Weights of a small sound classifier: 26041 training examples.
Rows from block 4, named by matrix and row number. Rows with one number belong to one neuron. Each number is 50 + 12 x the weight over its row's rms, rounded and kept within 0 to 99. All counts start at 0. After the name is the row's rms in percent of the matrix's.
# fc1: MLP up (model.blocks.4.mlp.fc1.weight, 768x384), inputs 64-127
# fc2: MLP down (model.blocks.4.mlp.fc2.weight, 384x768, transposed), outputs 64-127
fc1.256 093:43 75 49 38 51 48 41 43 46 54 64 65 57 48 41 42 60 49 54 35 59 39 49 52 44 69 46 50 19 47 45 62 60 40 78 34 54 51 48 61 59 44 50 63 32 44 73 74 22 59 53 50 42 49 53 37 38 39 43 47 59 37 69 55
fc2.256 092:52 45 40 54 67 55 52 41 27 54 52 53 54 36 67 54 51 30 27 45 41 57 50 51 50 18 43 59 61 67 51 48 46 38 47 47 42 40 34 53 66 49 45 41 45 64 46 51 67 54 46 38 47 41 43 24 44 55 47 52 61 49 91 71
fc1.257 082:45 26 57 43 46 46 45 40 55 48 66 50 35 35 63 39 47 35 60 64 28 40 55 46 54 36 75 45 27 61 41 68 54 44 47 43 60 48 44 45 31 45 41 54 71 47 48 53 61 62 19 63 35 41 52 67 25 48 26 47 47 64 40 35
fc2.257 034:35 50 44 49 49 35 49 54 48 48 52 46 55 27 52 46 48 35 51 48 54 56 52 49 49 52 59 52 62 52 59 86 37 43 41 50 59 37 45 74 23 51 69 38 49 67 51 41 50 59 27 36 47 47 52 54 47 48 58 47 51 36 49 33
fc1.258 116:64 47 49 32 43 45 44 39 67 35 43 28 45 51 45 53 70 63 47 50 32 61 35 34 45 38 23 62 49 45 50 63 32 51 44 49 52 44 44 59 48 39 39 41 55 47 36 53 64 54 45 51 38 44 19 47 47 51 33 48 48 55 47 33
fc2.258 089:56 52 49 51 48 55 41 68 50 47 29 52 35 49 50 47 52 10 63 77 50 48 55 43 43 17 54 57 35 36 45 33 62 50 54 73 38 65 42 59 44 37 75 46 47 56 49 35 59 53 64 41 32 36 48 57 46 66 51 61 57 74 17 61
fc1.259 094:49 61 36 47 44 47 53 18 45 72 39 43 44 46 54 54 45 43 47 50 40 35 47 49 59 53 56 49 32 43 53 62 29 51 53 26 43 42 42 44 49 60 50 42 43 54 53 52 52 41 85 45 70 57 40 55 34 49 51 45 41 45 28 43
fc2.259 032:43 51 46 49 50 51 51 63 53 50 49 51 64 33 51 52 52 68 47 00 51 45 50 49 49 99 51 50 66 39 59 53 45 51 36 53 55 53 50 36 52 50 56 45 50 57 55 64 44 54 61 49 55 51 51 52 38 71 49 56 50 72 49 28
fc1.260 100:47 49 72 37 34 61 40 29 42 60 56 34 52 40 37 57 39 73 37 41 45 63 57 48 52 35 47 51 44 42 48 45 48 15 64 37 35 44 52 65 64 54 46 53 63 50 46 46 25 71 71 73 52 50 75 48 50 43 46 62 40 39 61 51
fc2.260 133:55 41 41 48 49 53 56 47 59 52 51 42 48 52 68 48 42 36 63 40 50 53 34 25 34 62 55 54 64 47 27 49 43 60 35 57 61 55 43 51 48 46 51 52 67 38 47 52 57 67 24 59 56 64 36 40 48 54 64 51 69 58 45 48
fc1.261 085:49 59 16 45 47 36 54 29 58 09 44 45 45 58 51 48 35 50 39 24 54 49 47 51 72 33 42 43 49 46 70 07 35 39 55 44 57 40 12 47 59 51 41 55 31 54 36 76 29 41 68 31 40 51 43 53 62 54 44 51 51 60 51 45
fc2.261 009:53 49 46 55 51 46 51 75 50 44 23 51 44 59 49 49 49 71 44 42 50 51 53 49 50 81 48 40 52 53 53 50 39 50 46 50 46 45 45 53 56 24 49 45 50 35 50 50 50 42 53 53 44 52 51 51 50 44 46 49 48 50 55 22
fc1.262 120:57 45 39 39 52 39 44 48 51 50 50 58 36 56 51 52 40 47 34 49 45 49 59 37 32 35 56 40 54 53 50 49 47 44 70 18 53 72 50 63 43 48 51 45 35 34 53 42 38 54 46 58 36 28 27 53 54 53 59 29 41 43 62 55
fc2.262 154:54 41 57 56 51 54 51 44 30 49 47 56 74 48 51 51 78 05 25 63 51 42 44 30 66 81 47 54 70 44 29 73 39 71 56 34 46 55 40 43 56 48 42 46 41 54 52 41 42 38 54 32 55 48 54 62 45 16 43 55 50 50 58 53
fc1.263 089:36 64 63 34 42 45 37 38 47 43 58 48 49 66 47 45 38 43 41 59 44 32 70 54 53 62 36 43 36 53 72 40 61 36 40 64 68 37 48 39 51 34 51 39 47 52 40 52 53 46 26 50 35 70 52 67 56 35 47 57 50 28 48 48
fc2.263 084:45 51 48 57 36 76 56 43 48 47 56 42 55 46 41 57 53 24 53 71 34 52 43 40 51 68 52 50 23 67 57 22 53 48 44 32 42 52 48 66 54 60 18 48 61 49 43 28 50 58 47 26 55 61 45 57 61 49 42 57 44 57 53 49
fc1.264 089:30 57 60 39 53 44 35 27 50 60 55 57 18 51 42 59 43 47 40 39 48 73 42 42 51 29 32 44 48 48 53 28 48 44 43 48 29 64 69 55 54 33 34 61 66 54 40 67 48 51 39 50 51 54 50 55 74 40 44 40 35 15 43 57
fc2.264 023:58 52 53 55 47 49 51 76 50 64 49 51 71 43 53 49 53 31 32 51 51 49 50 50 49 74 51 52 45 47 55 56 61 52 49 44 49 53 47 26 51 61 45 48 50 58 47 39 48 63 66 50 41 47 49 55 43 52 50 56 54 46 38 37
fc1.265 094:26 44 43 56 50 54 55 49 37 18 45 47 49 63 53 50 63 45 57 31 44 67 76 41 58 40 53 34 66 51 38 67 31 21 42 37 41 41 56 31 65 44 42 59 50 46 64 51 40 63 67 35 43 12 33 71 54 57 32 51 37 52 48 46
fc2.265 096:35 45 45 42 51 65 65 41 25 38 52 42 48 42 37 43 37 27 55 71 43 64 39 85 65 37 46 53 48 54 50 61 40 44 41 53 66 66 55 46 47 60 84 50 50 78 45 68 61 54 47 45 70 42 54 49 46 34 33 51 73 67 45 66
fc1.266 087:55 29 49 56 35 39 53 33 54 62 44 53 38 77 46 47 55 49 70 58 36 58 64 30 50 59 60 56 50 34 48 82 53 34 32 25 44 42 55 57 64 31 60 29 44 40 43 37 41 55 72 41 45 53 49 45 65 42 62 55 54 42 50 44
fc2.266 016:37 50 47 46 48 53 52 71 53 52 36 49 45 53 52 51 50 71 46 20 47 51 52 53 51 88 50 50 57 48 48 58 58 52 38 51 51 57 50 50 58 34 39 46 54 35 45 47 50 43 38 48 58 51 50 46 26 50 48 38 49 63 52 44
fc1.267 089:52 44 33 37 61 32 28 59 54 48 56 52 55 56 34 41 57 62 38 53 67 56 48 42 72 56 51 57 47 40 36 45 63 54 74 40 51 51 56 57 70 49 37 54 52 52 62 52 61 54 34 61 49 59 63 41 61 69 40 49 48 67 53 38
fc2.267 017:49 52 53 51 49 52 50 50 49 62 48 54 35 45 51 50 53 00 62 67 49 50 51 50 51 70 50 49 50 45 52 50 31 50 60 49 49 49 50 61 46 47 50 52 49 50 54 47 52 43 51 47 61 48 49 51 53 65 49 50 47 46 61 83
fc1.268 124:52 28 41 19 32 56 40 36 31 44 53 60 40 44 44 53 30 35 48 45 57 49 51 42 44 42 40 41 37 46 50 55 43 53 54 56 65 52 61 46 51 41 44 42 31 52 62 44 57 49 39 46 39 61 53 51 50 54 31 32 37 64 57 70
fc2.268 180:51 36 37 54 59 50 58 43 56 50 52 48 53 44 26 50 53 45 50 62 72 47 51 45 50 45 51 43 49 53 30 54 60 59 55 61 16 55 51 51 63 52 40 57 44 70 58 59 64 46 56 62 38 42 52 54 67 52 44 47 53 44 30 38
fc1.269 125:51 34 50 50 37 40 58 39 42 41 63 69 47 50 21 30 56 41 44 47 15 53 57 30 62 36 48 59 44 18 54 53 43 49 37 45 58 62 50 49 40 58 56 56 68 39 46 42 28 67 47 43 46 49 56 59 46 49 50 35 46 39 43 42
fc2.269 132:53 44 63 51 63 46 42 69 55 61 50 44 49 72 52 50 49 33 69 53 50 37 46 45 59 44 52 49 70 40 62 45 58 45 59 58 46 61 52 61 47 58 42 49 51 43 41 58 51 59 84 44 51 55 53 42 43 80 47 34 58 54 57 42
fc1.270 089:47 44 51 39 47 43 26 44 36 37 77 51 58 57 68 22 62 41 56 53 62 44 41 51 67 46 34 49 26 53 33 46 60 54 33 23 33 45 36 35 36 35 38 50 56 50 58 60 51 48 54 26 44 41 47 39 46 54 41 64 40 45 64 27
fc2.270 099:53 46 42 51 55 36 48 53 56 43 48 42 46 46 31 59 50 55 53 67 66 57 57 45 46 62 42 39 42 44 58 18 41 19 49 37 30 31 53 52 63 29 68 52 50 33 55 56 52 18 56 25 57 50 39 29 34 28 39 35 54 46 59 37
fc1.271 115:44 56 31 30 58 52 45 56 51 54 35 57 56 49 75 45 37 47 62 47 40 40 47 57 41 38 46 49 58 52 40 31 25 53 37 40 50 72 55 39 57 39 34 49 47 36 52 42 62 56 56 30 28 44 46 44 40 51 51 36 54 39 58 59
fc2.271 168:40 47 61 37 46 47 61 51 45 68 52 62 45 48 63 47 51 29 61 50 49 47 44 47 60 55 45 45 58 65 64 33 81 55 56 53 41 51 47 51 44 70 35 40 34 27 69 50 38 33 32 45 27 34 50 43 45 45 64 51 36 37 63 53
fc1.272 106:42 46 51 46 49 54 56 43 48 35 69 40 40 48 49 59 47 33 68 54 23 49 53 51 49 42 58 52 59 57 30 60 31 58 36 39 55 50 48 67 53 51 54 53 49 33 56 53 46 50 25 47 50 41 37 47 57 59 48 47 33 30 57 46
fc2.272 139:47 43 54 48 33 51 39 58 66 53 32 40 53 56 55 47 53 53 64 56 64 44 52 50 50 69 60 53 15 66 67 29 55 49 62 49 53 44 60 53 54 67 47 44 41 32 42 63 44 69 51 53 71 43 53 40 60 35 45 63 39 46 26 51
fc1.273 099:41 27 27 43 21 45 56 09 60 37 72 49 53 54 64 32 56 42 67 46 36 57 36 41 38 52 48 33 59 45 57 35 35 45 28 48 63 31 46 52 49 69 44 41 47 51 54 48 36 25 43 44 33 55 36 47 40 57 46 47 47 54 45 40
fc2.273 066:56 54 39 49 51 61 44 62 46 52 53 50 49 55 46 49 44 46 50 50 50 51 48 54 50 54 48 55 44 59 76 56 25 63 99 45 52 57 48 69 70 66 99 45 55 42 46 64 53 41 33 52 48 44 50 45 58 53 51 57 55 44 24 45
fc1.274 149:35 45 44 51 59 45 40 41 83 43 39 48 40 65 44 62 48 47 31 34 45 72 53 39 55 55 57 52 34 63 27 43 40 23 57 45 17 47 54 59 34 63 34 53 54 47 53 49 62 54 47 43 40 43 54 42 66 32 50 57 45 52 63 38
fc2.274 195:49 43 62 45 47 66 47 54 58 56 67 54 62 44 61 68 66 15 45 44 41 36 45 39 52 89 58 37 55 47 88 74 59 66 54 52 51 55 56 23 47 39 64 47 45 64 57 40 37 47 51 36 34 55 55 56 40 52 36 61 50 57 67 50
fc1.275 085:54 50 45 19 30 67 35 40 49 49 72 34 54 52 17 52 42 44 41 35 40 40 34 64 60 55 40 56 32 60 61 41 36 21 52 49 58 54 32 32 23 38 26 44 60 50 37 69 43 40 47 50 63 35 45 53 69 33 35 64 46 28 66 53
fc2.275 078:59 54 55 43 49 35 50 68 39 48 51 54 50 46 13 48 62 42 55 28 48 60 79 48 67 60 53 70 54 42 39 46 47 41 59 38 00 46 52 43 58 40 38 45 50 70 49 43 61 54 41 53 55 55 52 37 38 63 48 60 40 59 54 46
fc1.276 116:34 59 37 41 58 55 45 37 43 52 48 40 34 54 47 24 44 50 61 33 81 42 64 44 70 45 50 52 46 48 33 53 47 36 34 23 35 32 64 54 27 39 40 52 60 50 43 57 24 57 58 47 39 44 42 58 63 43 47 54 67 39 40 25
fc2.276 125:60 44 35 52 44 41 54 65 66 65 36 52 72 61 34 57 57 42 58 82 47 58 48 51 51 35 49 52 50 70 59 44 68 69 38 38 48 44 45 63 56 90 51 61 63 70 46 35 48 62 50 47 36 43 54 62 79 38 47 60 55 20 34 26
fc1.277 096:29 42 38 39 47 33 58 57 24 46 57 53 55 63 42 31 20 55 47 10 65 89 39 22 56 24 67 50 52 30 26 53 37 49 48 57 55 37 45 63 50 40 32 61 52 32 69 52 59 44 39 62 51 52 22 39 53 63 43 47 57 51 32 37
fc2.277 065:75 53 49 46 54 57 49 45 51 29 35 44 47 62 54 54 45 26 60 46 37 48 51 20 36 40 56 59 46 46 69 59 36 85 49 63 33 55 55 34 55 44 48 47 50 61 60 38 47 27 47 42 53 47 55 42 63 63 47 44 48 50 47 57
fc1.278 085:48 49 30 51 37 60 46 49 59 46 40 54 59 55 27 48 29 39 44 41 69 52 62 32 56 44 64 44 51 17 61 46 60 63 61 38 40 46 59 51 41 59 37 38 60 46 57 29 50 51 32 51 19 55 53 42 45 52 51 52 52 51 55 45
fc2.278 051:23 52 45 47 24 55 45 34 58 62 72 38 81 45 82 43 58 49 34 63 39 48 48 40 45 62 42 52 38 41 63 18 53 60 58 34 56 59 49 45 27 54 42 43 80 26 51 61 44 55 55 52 51 57 52 34 52 54 35 42 64 63 59 17
fc1.279 119:55 36 52 62 49 54 56 46 51 35 32 55 44 51 44 60 56 44 36 29 25 48 44 24 49 43 57 58 66 45 38 41 57 49 56 68 41 45 36 54 33 45 61 45 57 56 49 36 44 38 66 51 42 58 37 54 33 28 46 48 43 38 54 30
fc2.279 129:52 45 60 50 60 50 43 56 33 50 47 48 62 54 41 52 46 35 35 56 44 42 48 48 79 66 55 53 20 37 51 46 50 53 53 39 53 47 45 31 46 52 59 42 43 53 51 41 26 26 49 32 60 65 23 54 61 45 39 41 61 56 62 62
fc1.280 082:43 35 51 47 36 38 34 45 41 26 40 51 56 56 34 25 43 71 38 36 38 48 35 47 40 23 38 54 65 50 43 59 37 34 36 47 40 49 57 59 28 34 45 69 34 43 45 39 39 54 47 45 33 33 36 60 49 50 47 48 60 39 38 47
fc2.280 010:52 51 56 48 49 50 50 14 48 41 47 51 76 64 52 49 47 00 39 56 49 48 49 50 50 48 53 47 49 52 23 47 49 53 41 51 47 49 49 23 62 50 44 55 49 57 54 51 52 36 55 51 45 50 47 49 57 55 52 44 51 44 45 60
fc1.281 102:43 33 24 40 44 53 47 46 62 48 37 43 62 54 66 58 52 52 60 36 67 32 45 32 59 36 55 45 47 46 50 59 56 41 58 36 55 54 54 54 42 31 50 57 18 46 45 59 55 50 65 60 40 32 52 57 43 54 47 76 48 45 44 41
fc2.281 084:18 44 47 42 53 43 53 42 46 45 27 53 95 43 50 54 51 54 43 44 45 45 59 35 48 46 46 37 31 27 54 40 51 35 47 57 47 37 46 37 40 30 57 55 36 37 39 48 45 34 41 55 22 48 58 64 65 88 37 51 53 57 77 36
fc1.282 090:38 42 40 49 58 35 62 35 37 53 57 49 28 63 48 63 66 43 44 24 31 50 61 29 39 26 56 51 53 39 61 37 53 43 19 40 36 53 35 45 33 44 62 52 50 52 45 54 46 29 51 52 43 17 45 65 50 50 46 57 61 37 42 40
fc2.282 097:52 54 43 39 44 48 58 42 71 44 49 63 62 57 40 56 58 35 58 39 63 19 53 38 34 56 59 65 66 53 60 36 48 24 50 51 52 33 43 38 49 54 48 51 52 53 63 38 49 60 43 51 41 61 49 61 64 65 50 43 46 36 27 50
fc1.283 080:55 54 38 48 36 44 54 59 63 54 83 78 61 53 52 53 54 57 52 40 31 41 53 31 43 56 38 67 45 55 55 52 67 53 66 57 51 40 25 54 40 65 67 65 68 18 45 29 52 51 56 46 39 44 30 35 64 55 60 60 48 59 60 51
fc2.283 059:29 38 46 59 29 57 52 42 48 55 54 57 50 58 83 58 55 33 54 58 57 57 48 49 41 48 57 47 49 54 40 42 32 60 46 44 67 88 48 47 47 38 50 42 50 40 66 51 23 57 57 60 50 61 37 38 60 68 50 61 52 42 40 34
fc1.284 083:43 50 37 42 37 43 38 37 23 66 37 63 33 36 64 53 55 37 50 60 41 35 61 53 39 29 61 56 45 38 16 36 36 47 53 50 48 48 55 46 46 51 42 49 32 58 61 52 65 44 60 40 63 39 55 65 68 57 41 68 59 44 33 80
fc2.284 033:55 39 56 48 52 47 48 53 45 30 32 33 80 33 03 45 65 43 48 50 46 44 19 46 55 71 69 72 44 50 49 65 43 60 59 37 34 49 50 59 49 50 35 52 37 40 47 48 29 52 24 43 34 44 46 28 46 64 63 51 50 47 62 31
fc1.285 093:76 47 60 32 44 59 83 31 49 32 50 40 58 46 42 53 54 39 50 39 56 56 50 51 60 47 36 48 63 37 56 42 62 41 48 54 38 69 43 54 66 46 61 56 42 56 61 65 47 67 61 51 51 32 51 49 47 45 35 60 31 45 55 50
fc2.285 118:52 49 27 43 75 66 62 51 57 46 33 46 51 50 43 53 35 50 45 89 39 47 31 58 79 61 44 47 51 57 58 70 48 59 49 49 69 46 51 36 53 46 46 53 38 60 57 41 30 65 54 42 49 44 54 41 64 40 53 56 46 48 40 37
fc1.286 081:37 29 34 33 69 72 17 42 49 62 47 45 48 38 50 49 32 51 44 52 49 42 53 64 57 50 68 42 61 37 43 38 50 45 40 30 56 47 68 66 29 41 38 45 62 48 81 38 43 52 42 54 28 35 36 51 31 45 45 53 51 36 38 71
fc2.286 025:43 50 56 42 46 49 47 59 55 55 57 50 54 53 48 48 39 48 51 56 50 52 48 50 48 36 45 57 48 35 49 47 49 58 38 49 49 52 53 43 40 43 50 60 57 40 59 59 51 43 88 54 49 48 47 53 66 50 37 29 48 54 85 35
fc1.287 097:49 44 52 52 44 49 50 43 36 18 57 58 30 44 58 40 36 59 58 45 67 30 68 47 52 53 36 31 45 42 32 43 45 39 43 37 57 57 43 58 40 42 47 36 66 45 71 56 45 60 47 53 47 52 18 68 68 41 31 64 45 52 42 64
fc2.287 115:55 54 62 46 54 53 66 42 44 72 54 48 41 63 45 49 43 46 50 55 67 57 49 53 43 36 30 44 51 64 39 60 38 48 30 42 45 41 36 52 44 43 40 49 36 39 36 43 63 73 61 42 75 43 57 43 31 49 44 57 62 50 47 52
fc1.288 095:13 57 53 43 38 52 58 29 55 43 53 46 56 62 50 51 30 48 40 41 44 36 58 58 29 31 47 44 63 36 68 48 48 68 49 45 51 32 39 62 30 40 59 66 48 37 29 42 32 52 33 39 32 49 65 54 44 34 38 53 32 33 69 45
fc2.288 036:57 51 53 54 52 51 52 73 31 60 26 50 99 39 58 52 51 73 50 85 50 50 36 51 49 80 49 47 54 63 27 44 56 50 70 53 55 52 44 51 47 72 40 43 61 51 72 48 50 63 56 50 48 52 50 55 44 49 51 32 47 30 22 49
fc1.289 108:51 52 25 42 40 56 45 40 41 59 64 50 62 50 53 33 38 45 64 31 58 42 56 53 43 35 55 55 40 43 50 35 39 66 29 39 63 50 44 57 50 47 53 57 42 51 48 29 46 47 39 36 51 43 20 65 71 40 37 19 66 45 36 62
fc2.289 054:54 54 54 40 49 69 48 60 48 61 45 53 65 52 54 51 55 48 56 71 50 58 54 55 52 24 51 57 43 45 36 46 32 47 55 62 52 53 52 48 50 17 52 45 39 43 43 50 45 36 48 52 52 39 52 51 46 65 55 55 45 46 29 45
fc1.290 093:30 51 42 46 55 56 49 30 65 47 30 49 64 55 47 29 44 42 36 43 49 48 36 55 49 39 22 79 48 47 39 40 44 35 52 42 57 54 54 54 45 41 42 44 58 51 63 69 54 53 57 38 57 65 49 38 50 42 54 47 39 43 57 47
fc2.290 070:73 56 45 54 59 34 53 53 29 39 64 58 33 29 62 48 48 56 73 37 39 55 54 49 53 53 39 43 45 61 58 33 60 49 44 61 30 50 29 52 63 66 34 45 53 47 32 51 47 45 55 38 46 56 47 55 44 56 45 39 44 69 45 52
fc1.291 112:57 56 43 46 46 53 70 47 66 25 28 47 39 68 44 56 62 48 71 35 38 38 49 37 43 40 59 31 68 71 48 62 44 37 48 51 27 21 64 45 48 40 39 45 48 30 50 46 50 62 56 50 45 54 55 43 33 29 67 42 48 42 35 42
fc2.291 136:42 49 44 57 44 61 52 45 47 60 45 37 59 39 36 56 56 28 34 59 60 45 45 69 64 82 47 63 57 43 39 22 54 47 52 30 64 47 62 35 48 47 62 51 43 48 49 48 37 61 39 34 61 49 35 48 85 43 42 52 66 51 39 57
fc1.292 076:55 39 41 26 45 55 34 40 31 46 68 38 62 36 56 52 30 50 32 38 44 61 40 43 40 61 38 66 38 30 52 49 40 57 45 46 47 39 66 49 61 47 49 32 47 61 57 49 76 47 52 51 46 44 53 34 52 60 49 51 30 61 44 38
fc2.292 036:71 49 44 42 43 50 55 51 46 42 44 41 56 31 38 47 40 63 61 56 40 59 45 70 52 23 49 57 54 49 30 69 48 42 45 48 66 28 46 77 49 54 60 48 51 34 64 46 44 54 28 39 50 44 36 26 46 26 44 48 62 49 56 43
fc1.293 083:18 56 40 53 57 44 38 30 46 58 79 43 49 51 44 58 42 47 42 31 53 53 38 41 67 50 54 52 29 50 42 44 51 50 47 41 51 41 21 61 42 58 37 62 51 85 30 40 57 60 53 61 43 49 42 61 52 42 54 47 54 59 60 49
fc2.293 014:61 48 44 53 53 52 50 53 55 46 61 51 50 29 48 50 55 44 53 87 48 47 50 49 51 31 48 46 51 53 57 43 43 52 35 48 49 47 50 28 45 47 41 53 48 43 42 55 53 56 70 48 54 49 49 52 39 36 52 52 49 48 45 45
fc1.294 082:58 29 47 53 36 43 54 44 72 66 50 60 54 63 51 28 45 40 37 52 47 37 45 36 53 43 38 51 36 40 71 60 51 20 55 44 50 22 49 46 51 52 41 66 48 37 59 26 48 75 35 48 50 54 53 61 36 56 42 51 51 55 47 36
fc2.294 048:56 56 50 33 52 55 60 43 66 59 48 55 77 39 55 50 55 24 68 31 40 72 48 51 49 77 51 58 82 34 62 57 35 52 50 57 58 91 60 52 30 37 51 45 53 57 74 66 32 50 43 45 40 37 46 49 60 65 41 35 60 54 63 56
fc1.295 094:20 52 39 52 19 43 44 32 58 31 59 56 54 47 36 67 60 44 25 48 55 33 43 25 57 24 53 58 49 40 70 70 62 64 44 41 63 61 44 43 50 72 31 51 41 47 41 38 38 64 34 52 41 26 53 39 55 47 45 31 55 43 58 33
fc2.295 035:53 38 56 47 50 62 50 57 54 58 51 52 58 55 50 55 50 56 25 28 45 47 49 35 46 68 54 46 63 47 66 50 58 41 63 48 49 52 48 62 48 42 58 49 57 51 58 63 44 44 70 52 40 51 48 50 49 35 47 62 47 50 36 29
fc1.296 118:64 47 44 33 37 42 51 36 54 51 58 65 49 47 40 41 54 52 47 38 37 36 44 45 39 53 41 42 71 51 36 33 25 34 72 58 54 44 62 75 39 41 22 54 51 51 45 06 23 41 53 55 51 42 37 53 42 29 42 41 36 55 54 40
fc2.296 069:50 55 58 49 52 49 46 30 50 59 59 50 63 47 54 51 54 11 51 68 44 49 48 46 52 65 52 51 50 43 39 48 68 49 58 46 49 49 46 26 49 45 65 49 52 61 53 52 46 37 34 50 53 57 48 44 55 75 54 46 53 61 34 59
fc1.297 101:66 55 48 36 54 36 48 21 36 55 37 40 40 40 51 47 52 61 57 38 10 84 50 53 38 53 67 41 64 51 48 55 45 31 49 48 55 20 56 41 60 48 33 51 43 47 54 40 45 59 60 47 36 45 33 50 63 49 65 47 45 39 56 56
fc2.297 155:37 50 37 53 42 37 49 48 61 38 47 46 56 52 43 51 44 51 70 44 52 57 45 37 30 59 45 58 43 49 38 44 38 41 40 68 34 52 54 43 35 30 25 58 43 60 50 69 58 45 35 58 55 31 40 37 53 24 54 19 47 55 37 53
fc1.298 103:50 43 58 62 37 46 71 46 51 62 71 57 63 59 56 41 66 43 49 31 41 50 40 42 55 44 37 60 41 55 26 57 60 54 48 58 51 55 22 49 48 44 33 37 50 58 50 37 76 44 52 60 27 58 57 53 63 50 24 63 51 45 48 37
fc2.298 131:51 43 50 27 44 49 48 42 63 58 52 47 42 51 44 62 52 45 60 76 37 39 54 77 50 74 41 47 57 49 49 45 70 35 38 45 35 70 57 59 40 47 53 39 49 38 47 55 40 52 55 43 35 55 35 53 69 56 66 50 61 44 56 46
fc1.299 076:51 68 35 34 58 51 60 42 48 39 43 46 70 38 46 43 57 43 35 50 51 54 51 38 44 38 44 40 48 50 55 43 61 39 67 38 37 55 51 49 48 46 47 61 38 68 37 38 38 77 64 48 61 43 51 34 54 43 49 44 24 56 68 31
fc2.299 034:89 53 47 60 47 33 52 42 21 45 60 53 31 28 54 48 35 31 41 46 41 53 42 50 50 92 67 45 67 69 21 55 43 32 46 32 62 53 38 53 57 57 68 44 68 45 50 58 49 44 42 53 42 66 48 47 29 33 28 37 50 50 44 35
fc1.300 113:70 37 27 45 45 62 50 37 52 61 49 41 58 51 41 46 66 38 37 50 44 45 56 47 32 32 56 45 44 40 69 39 55 40 60 66 32 37 49 66 37 36 58 49 32 46 63 44 45 52 64 44 49 51 84 52 43 60 68 36 45 37 31 57
fc2.300 155:39 40 62 49 60 55 55 48 18 40 48 46 57 52 46 35 59 40 51 47 44 37 61 59 60 77 44 47 41 54 66 59 60 52 66 53 36 46 51 49 43 68 64 49 45 49 43 93 68 53 35 31 82 52 41 44 61 59 37 66 48 46 46 63
fc1.301 130:64 43 46 48 34 55 44 34 39 25 38 44 48 42 51 42 58 54 45 43 47 52 51 51 49 46 43 51 59 29 55 36 48 64 26 33 45 52 51 52 30 66 58 53 41 41 29 38 37 50 64 38 45 21 62 44 34 64 37 46 53 27 24 40
fc2.301 190:50 59 41 37 61 61 54 59 34 50 41 46 65 40 34 64 45 41 53 59 46 46 49 55 55 69 61 55 40 62 70 48 66 64 41 40 56 49 45 48 60 47 32 50 47 61 51 66 52 35 39 32 40 57 56 64 49 55 33 62 72 54 38 67
fc1.302 095:31 45 57 49 51 46 55 37 60 37 45 56 52 45 41 51 52 35 42 39 57 40 55 52 46 52 43 34 58 60 36 30 45 40 55 33 57 57 67 77 41 59 35 51 57 58 38 58 37 66 36 53 32 47 37 67 36 50 31 40 29 36 51 67
fc2.302 081:45 37 47 61 49 44 41 47 53 56 44 41 75 52 44 49 51 49 30 65 61 35 61 76 61 64 49 41 57 43 56 49 53 60 57 52 45 70 47 51 61 47 50 49 56 78 63 51 69 35 55 50 40 65 46 47 70 41 52 47 50 48 24 52
fc1.303 085:51 52 26 37 41 60 50 42 43 54 48 64 27 62 46 36 49 53 36 68 59 45 54 43 19 42 34 49 54 62 51 64 54 28 48 52 60 48 50 59 54 25 51 49 64 63 40 56 54 39 34 66 50 51 49 39 56 58 57 33 41 38 59 60
fc2.303 074:70 61 50 31 46 60 46 43 37 52 58 33 31 45 58 49 46 50 62 34 52 47 40 57 55 38 64 46 54 68 59 52 50 49 45 62 42 43 44 64 39 50 66 30 45 44 57 48 61 51 39 51 39 72 45 51 55 51 45 53 67 63 59 51
fc1.304 125:44 44 50 59 51 45 48 37 53 50 53 47 49 43 40 51 28 50 51 45 39 41 28 34 42 33 68 42 54 43 37 39 49 37 27 55 49 38 46 56 24 24 42 51 65 37 68 51 58 64 51 48 43 32 47 40 61 50 33 35 26 51 39 32
fc2.304 175:49 58 46 46 43 19 49 37 36 24 38 49 64 50 61 52 51 37 33 31 63 50 40 26 75 53 51 47 57 34 43 69 27 58 59 42 50 47 60 38 63 48 55 44 58 56 57 45 68 17 46 40 27 47 42 46 56 29 48 41 49 35 19 51
fc1.305 096:53 53 33 51 49 44 55 34 42 50 56 49 44 43 55 50 55 57 50 39 55 23 28 57 29 33 46 49 54 53 42 47 63 43 44 44 66 51 29 80 13 55 46 52 56 50 48 42 60 55 54 63 59 39 62 38 63 52 50 42 56 58 42 28
fc2.305 043:46 54 51 47 52 55 50 33 62 43 32 44 76 51 52 52 44 21 40 10 44 44 53 41 51 44 49 48 29 45 99 63 52 52 51 55 51 49 47 46 65 24 68 52 46 44 71 58 47 57 50 46 46 45 52 45 49 63 44 51 52 46 37 49
fc1.306 101:40 55 34 30 33 59 67 54 49 56 66 42 60 53 28 83 62 68 60 39 46 44 48 63 42 44 60 53 47 38 63 44 37 62 42 47 31 60 61 59 46 47 56 44 62 46 53 53 42 40 43 70 41 54 58 56 37 24 46 44 54 33 74 46
fc2.306 093:59 37 34 52 46 63 54 41 68 37 58 49 49 62 70 56 33 40 31 34 62 56 47 76 45 42 38 59 42 57 59 39 19 59 59 44 48 47 52 45 35 62 49 47 53 68 63 45 44 52 59 61 33 44 48 63 52 28 54 48 40 38 47 53
fc1.307 108:44 43 42 47 30 61 41 42 54 38 51 53 63 29 45 27 78 43 74 63 47 69 27 33 41 56 26 44 54 58 57 68 53 32 46 39 52 36 50 62 44 36 62 68 75 32 59 47 51 76 55 65 55 35 44 57 64 46 46 51 61 42 58 09
fc2.307 054:48 50 35 57 50 50 51 64 52 55 40 49 50 49 52 50 48 63 52 50 56 51 48 57 48 41 51 50 59 53 53 47 66 58 65 57 45 46 49 62 45 57 46 52 49 49 60 48 52 67 42 50 53 48 50 49 44 52 50 45 48 69 62 46
fc1.308 100:47 48 42 38 49 59 61 51 52 51 50 63 50 68 34 28 51 42 48 15 58 39 37 44 37 53 37 35 57 49 44 30 41 67 63 55 26 41 59 69 42 54 47 50 38 38 55 43 49 52 39 39 49 34 41 38 24 32 49 57 48 50 28 30
fc2.308 115:45 47 49 54 44 34 53 45 45 52 37 57 55 49 31 55 55 35 71 66 67 57 55 45 67 70 61 60 57 77 66 25 57 36 52 42 47 44 48 50 73 54 44 38 56 51 62 46 59 59 30 19 58 39 40 30 27 39 55 48 57 55 35 30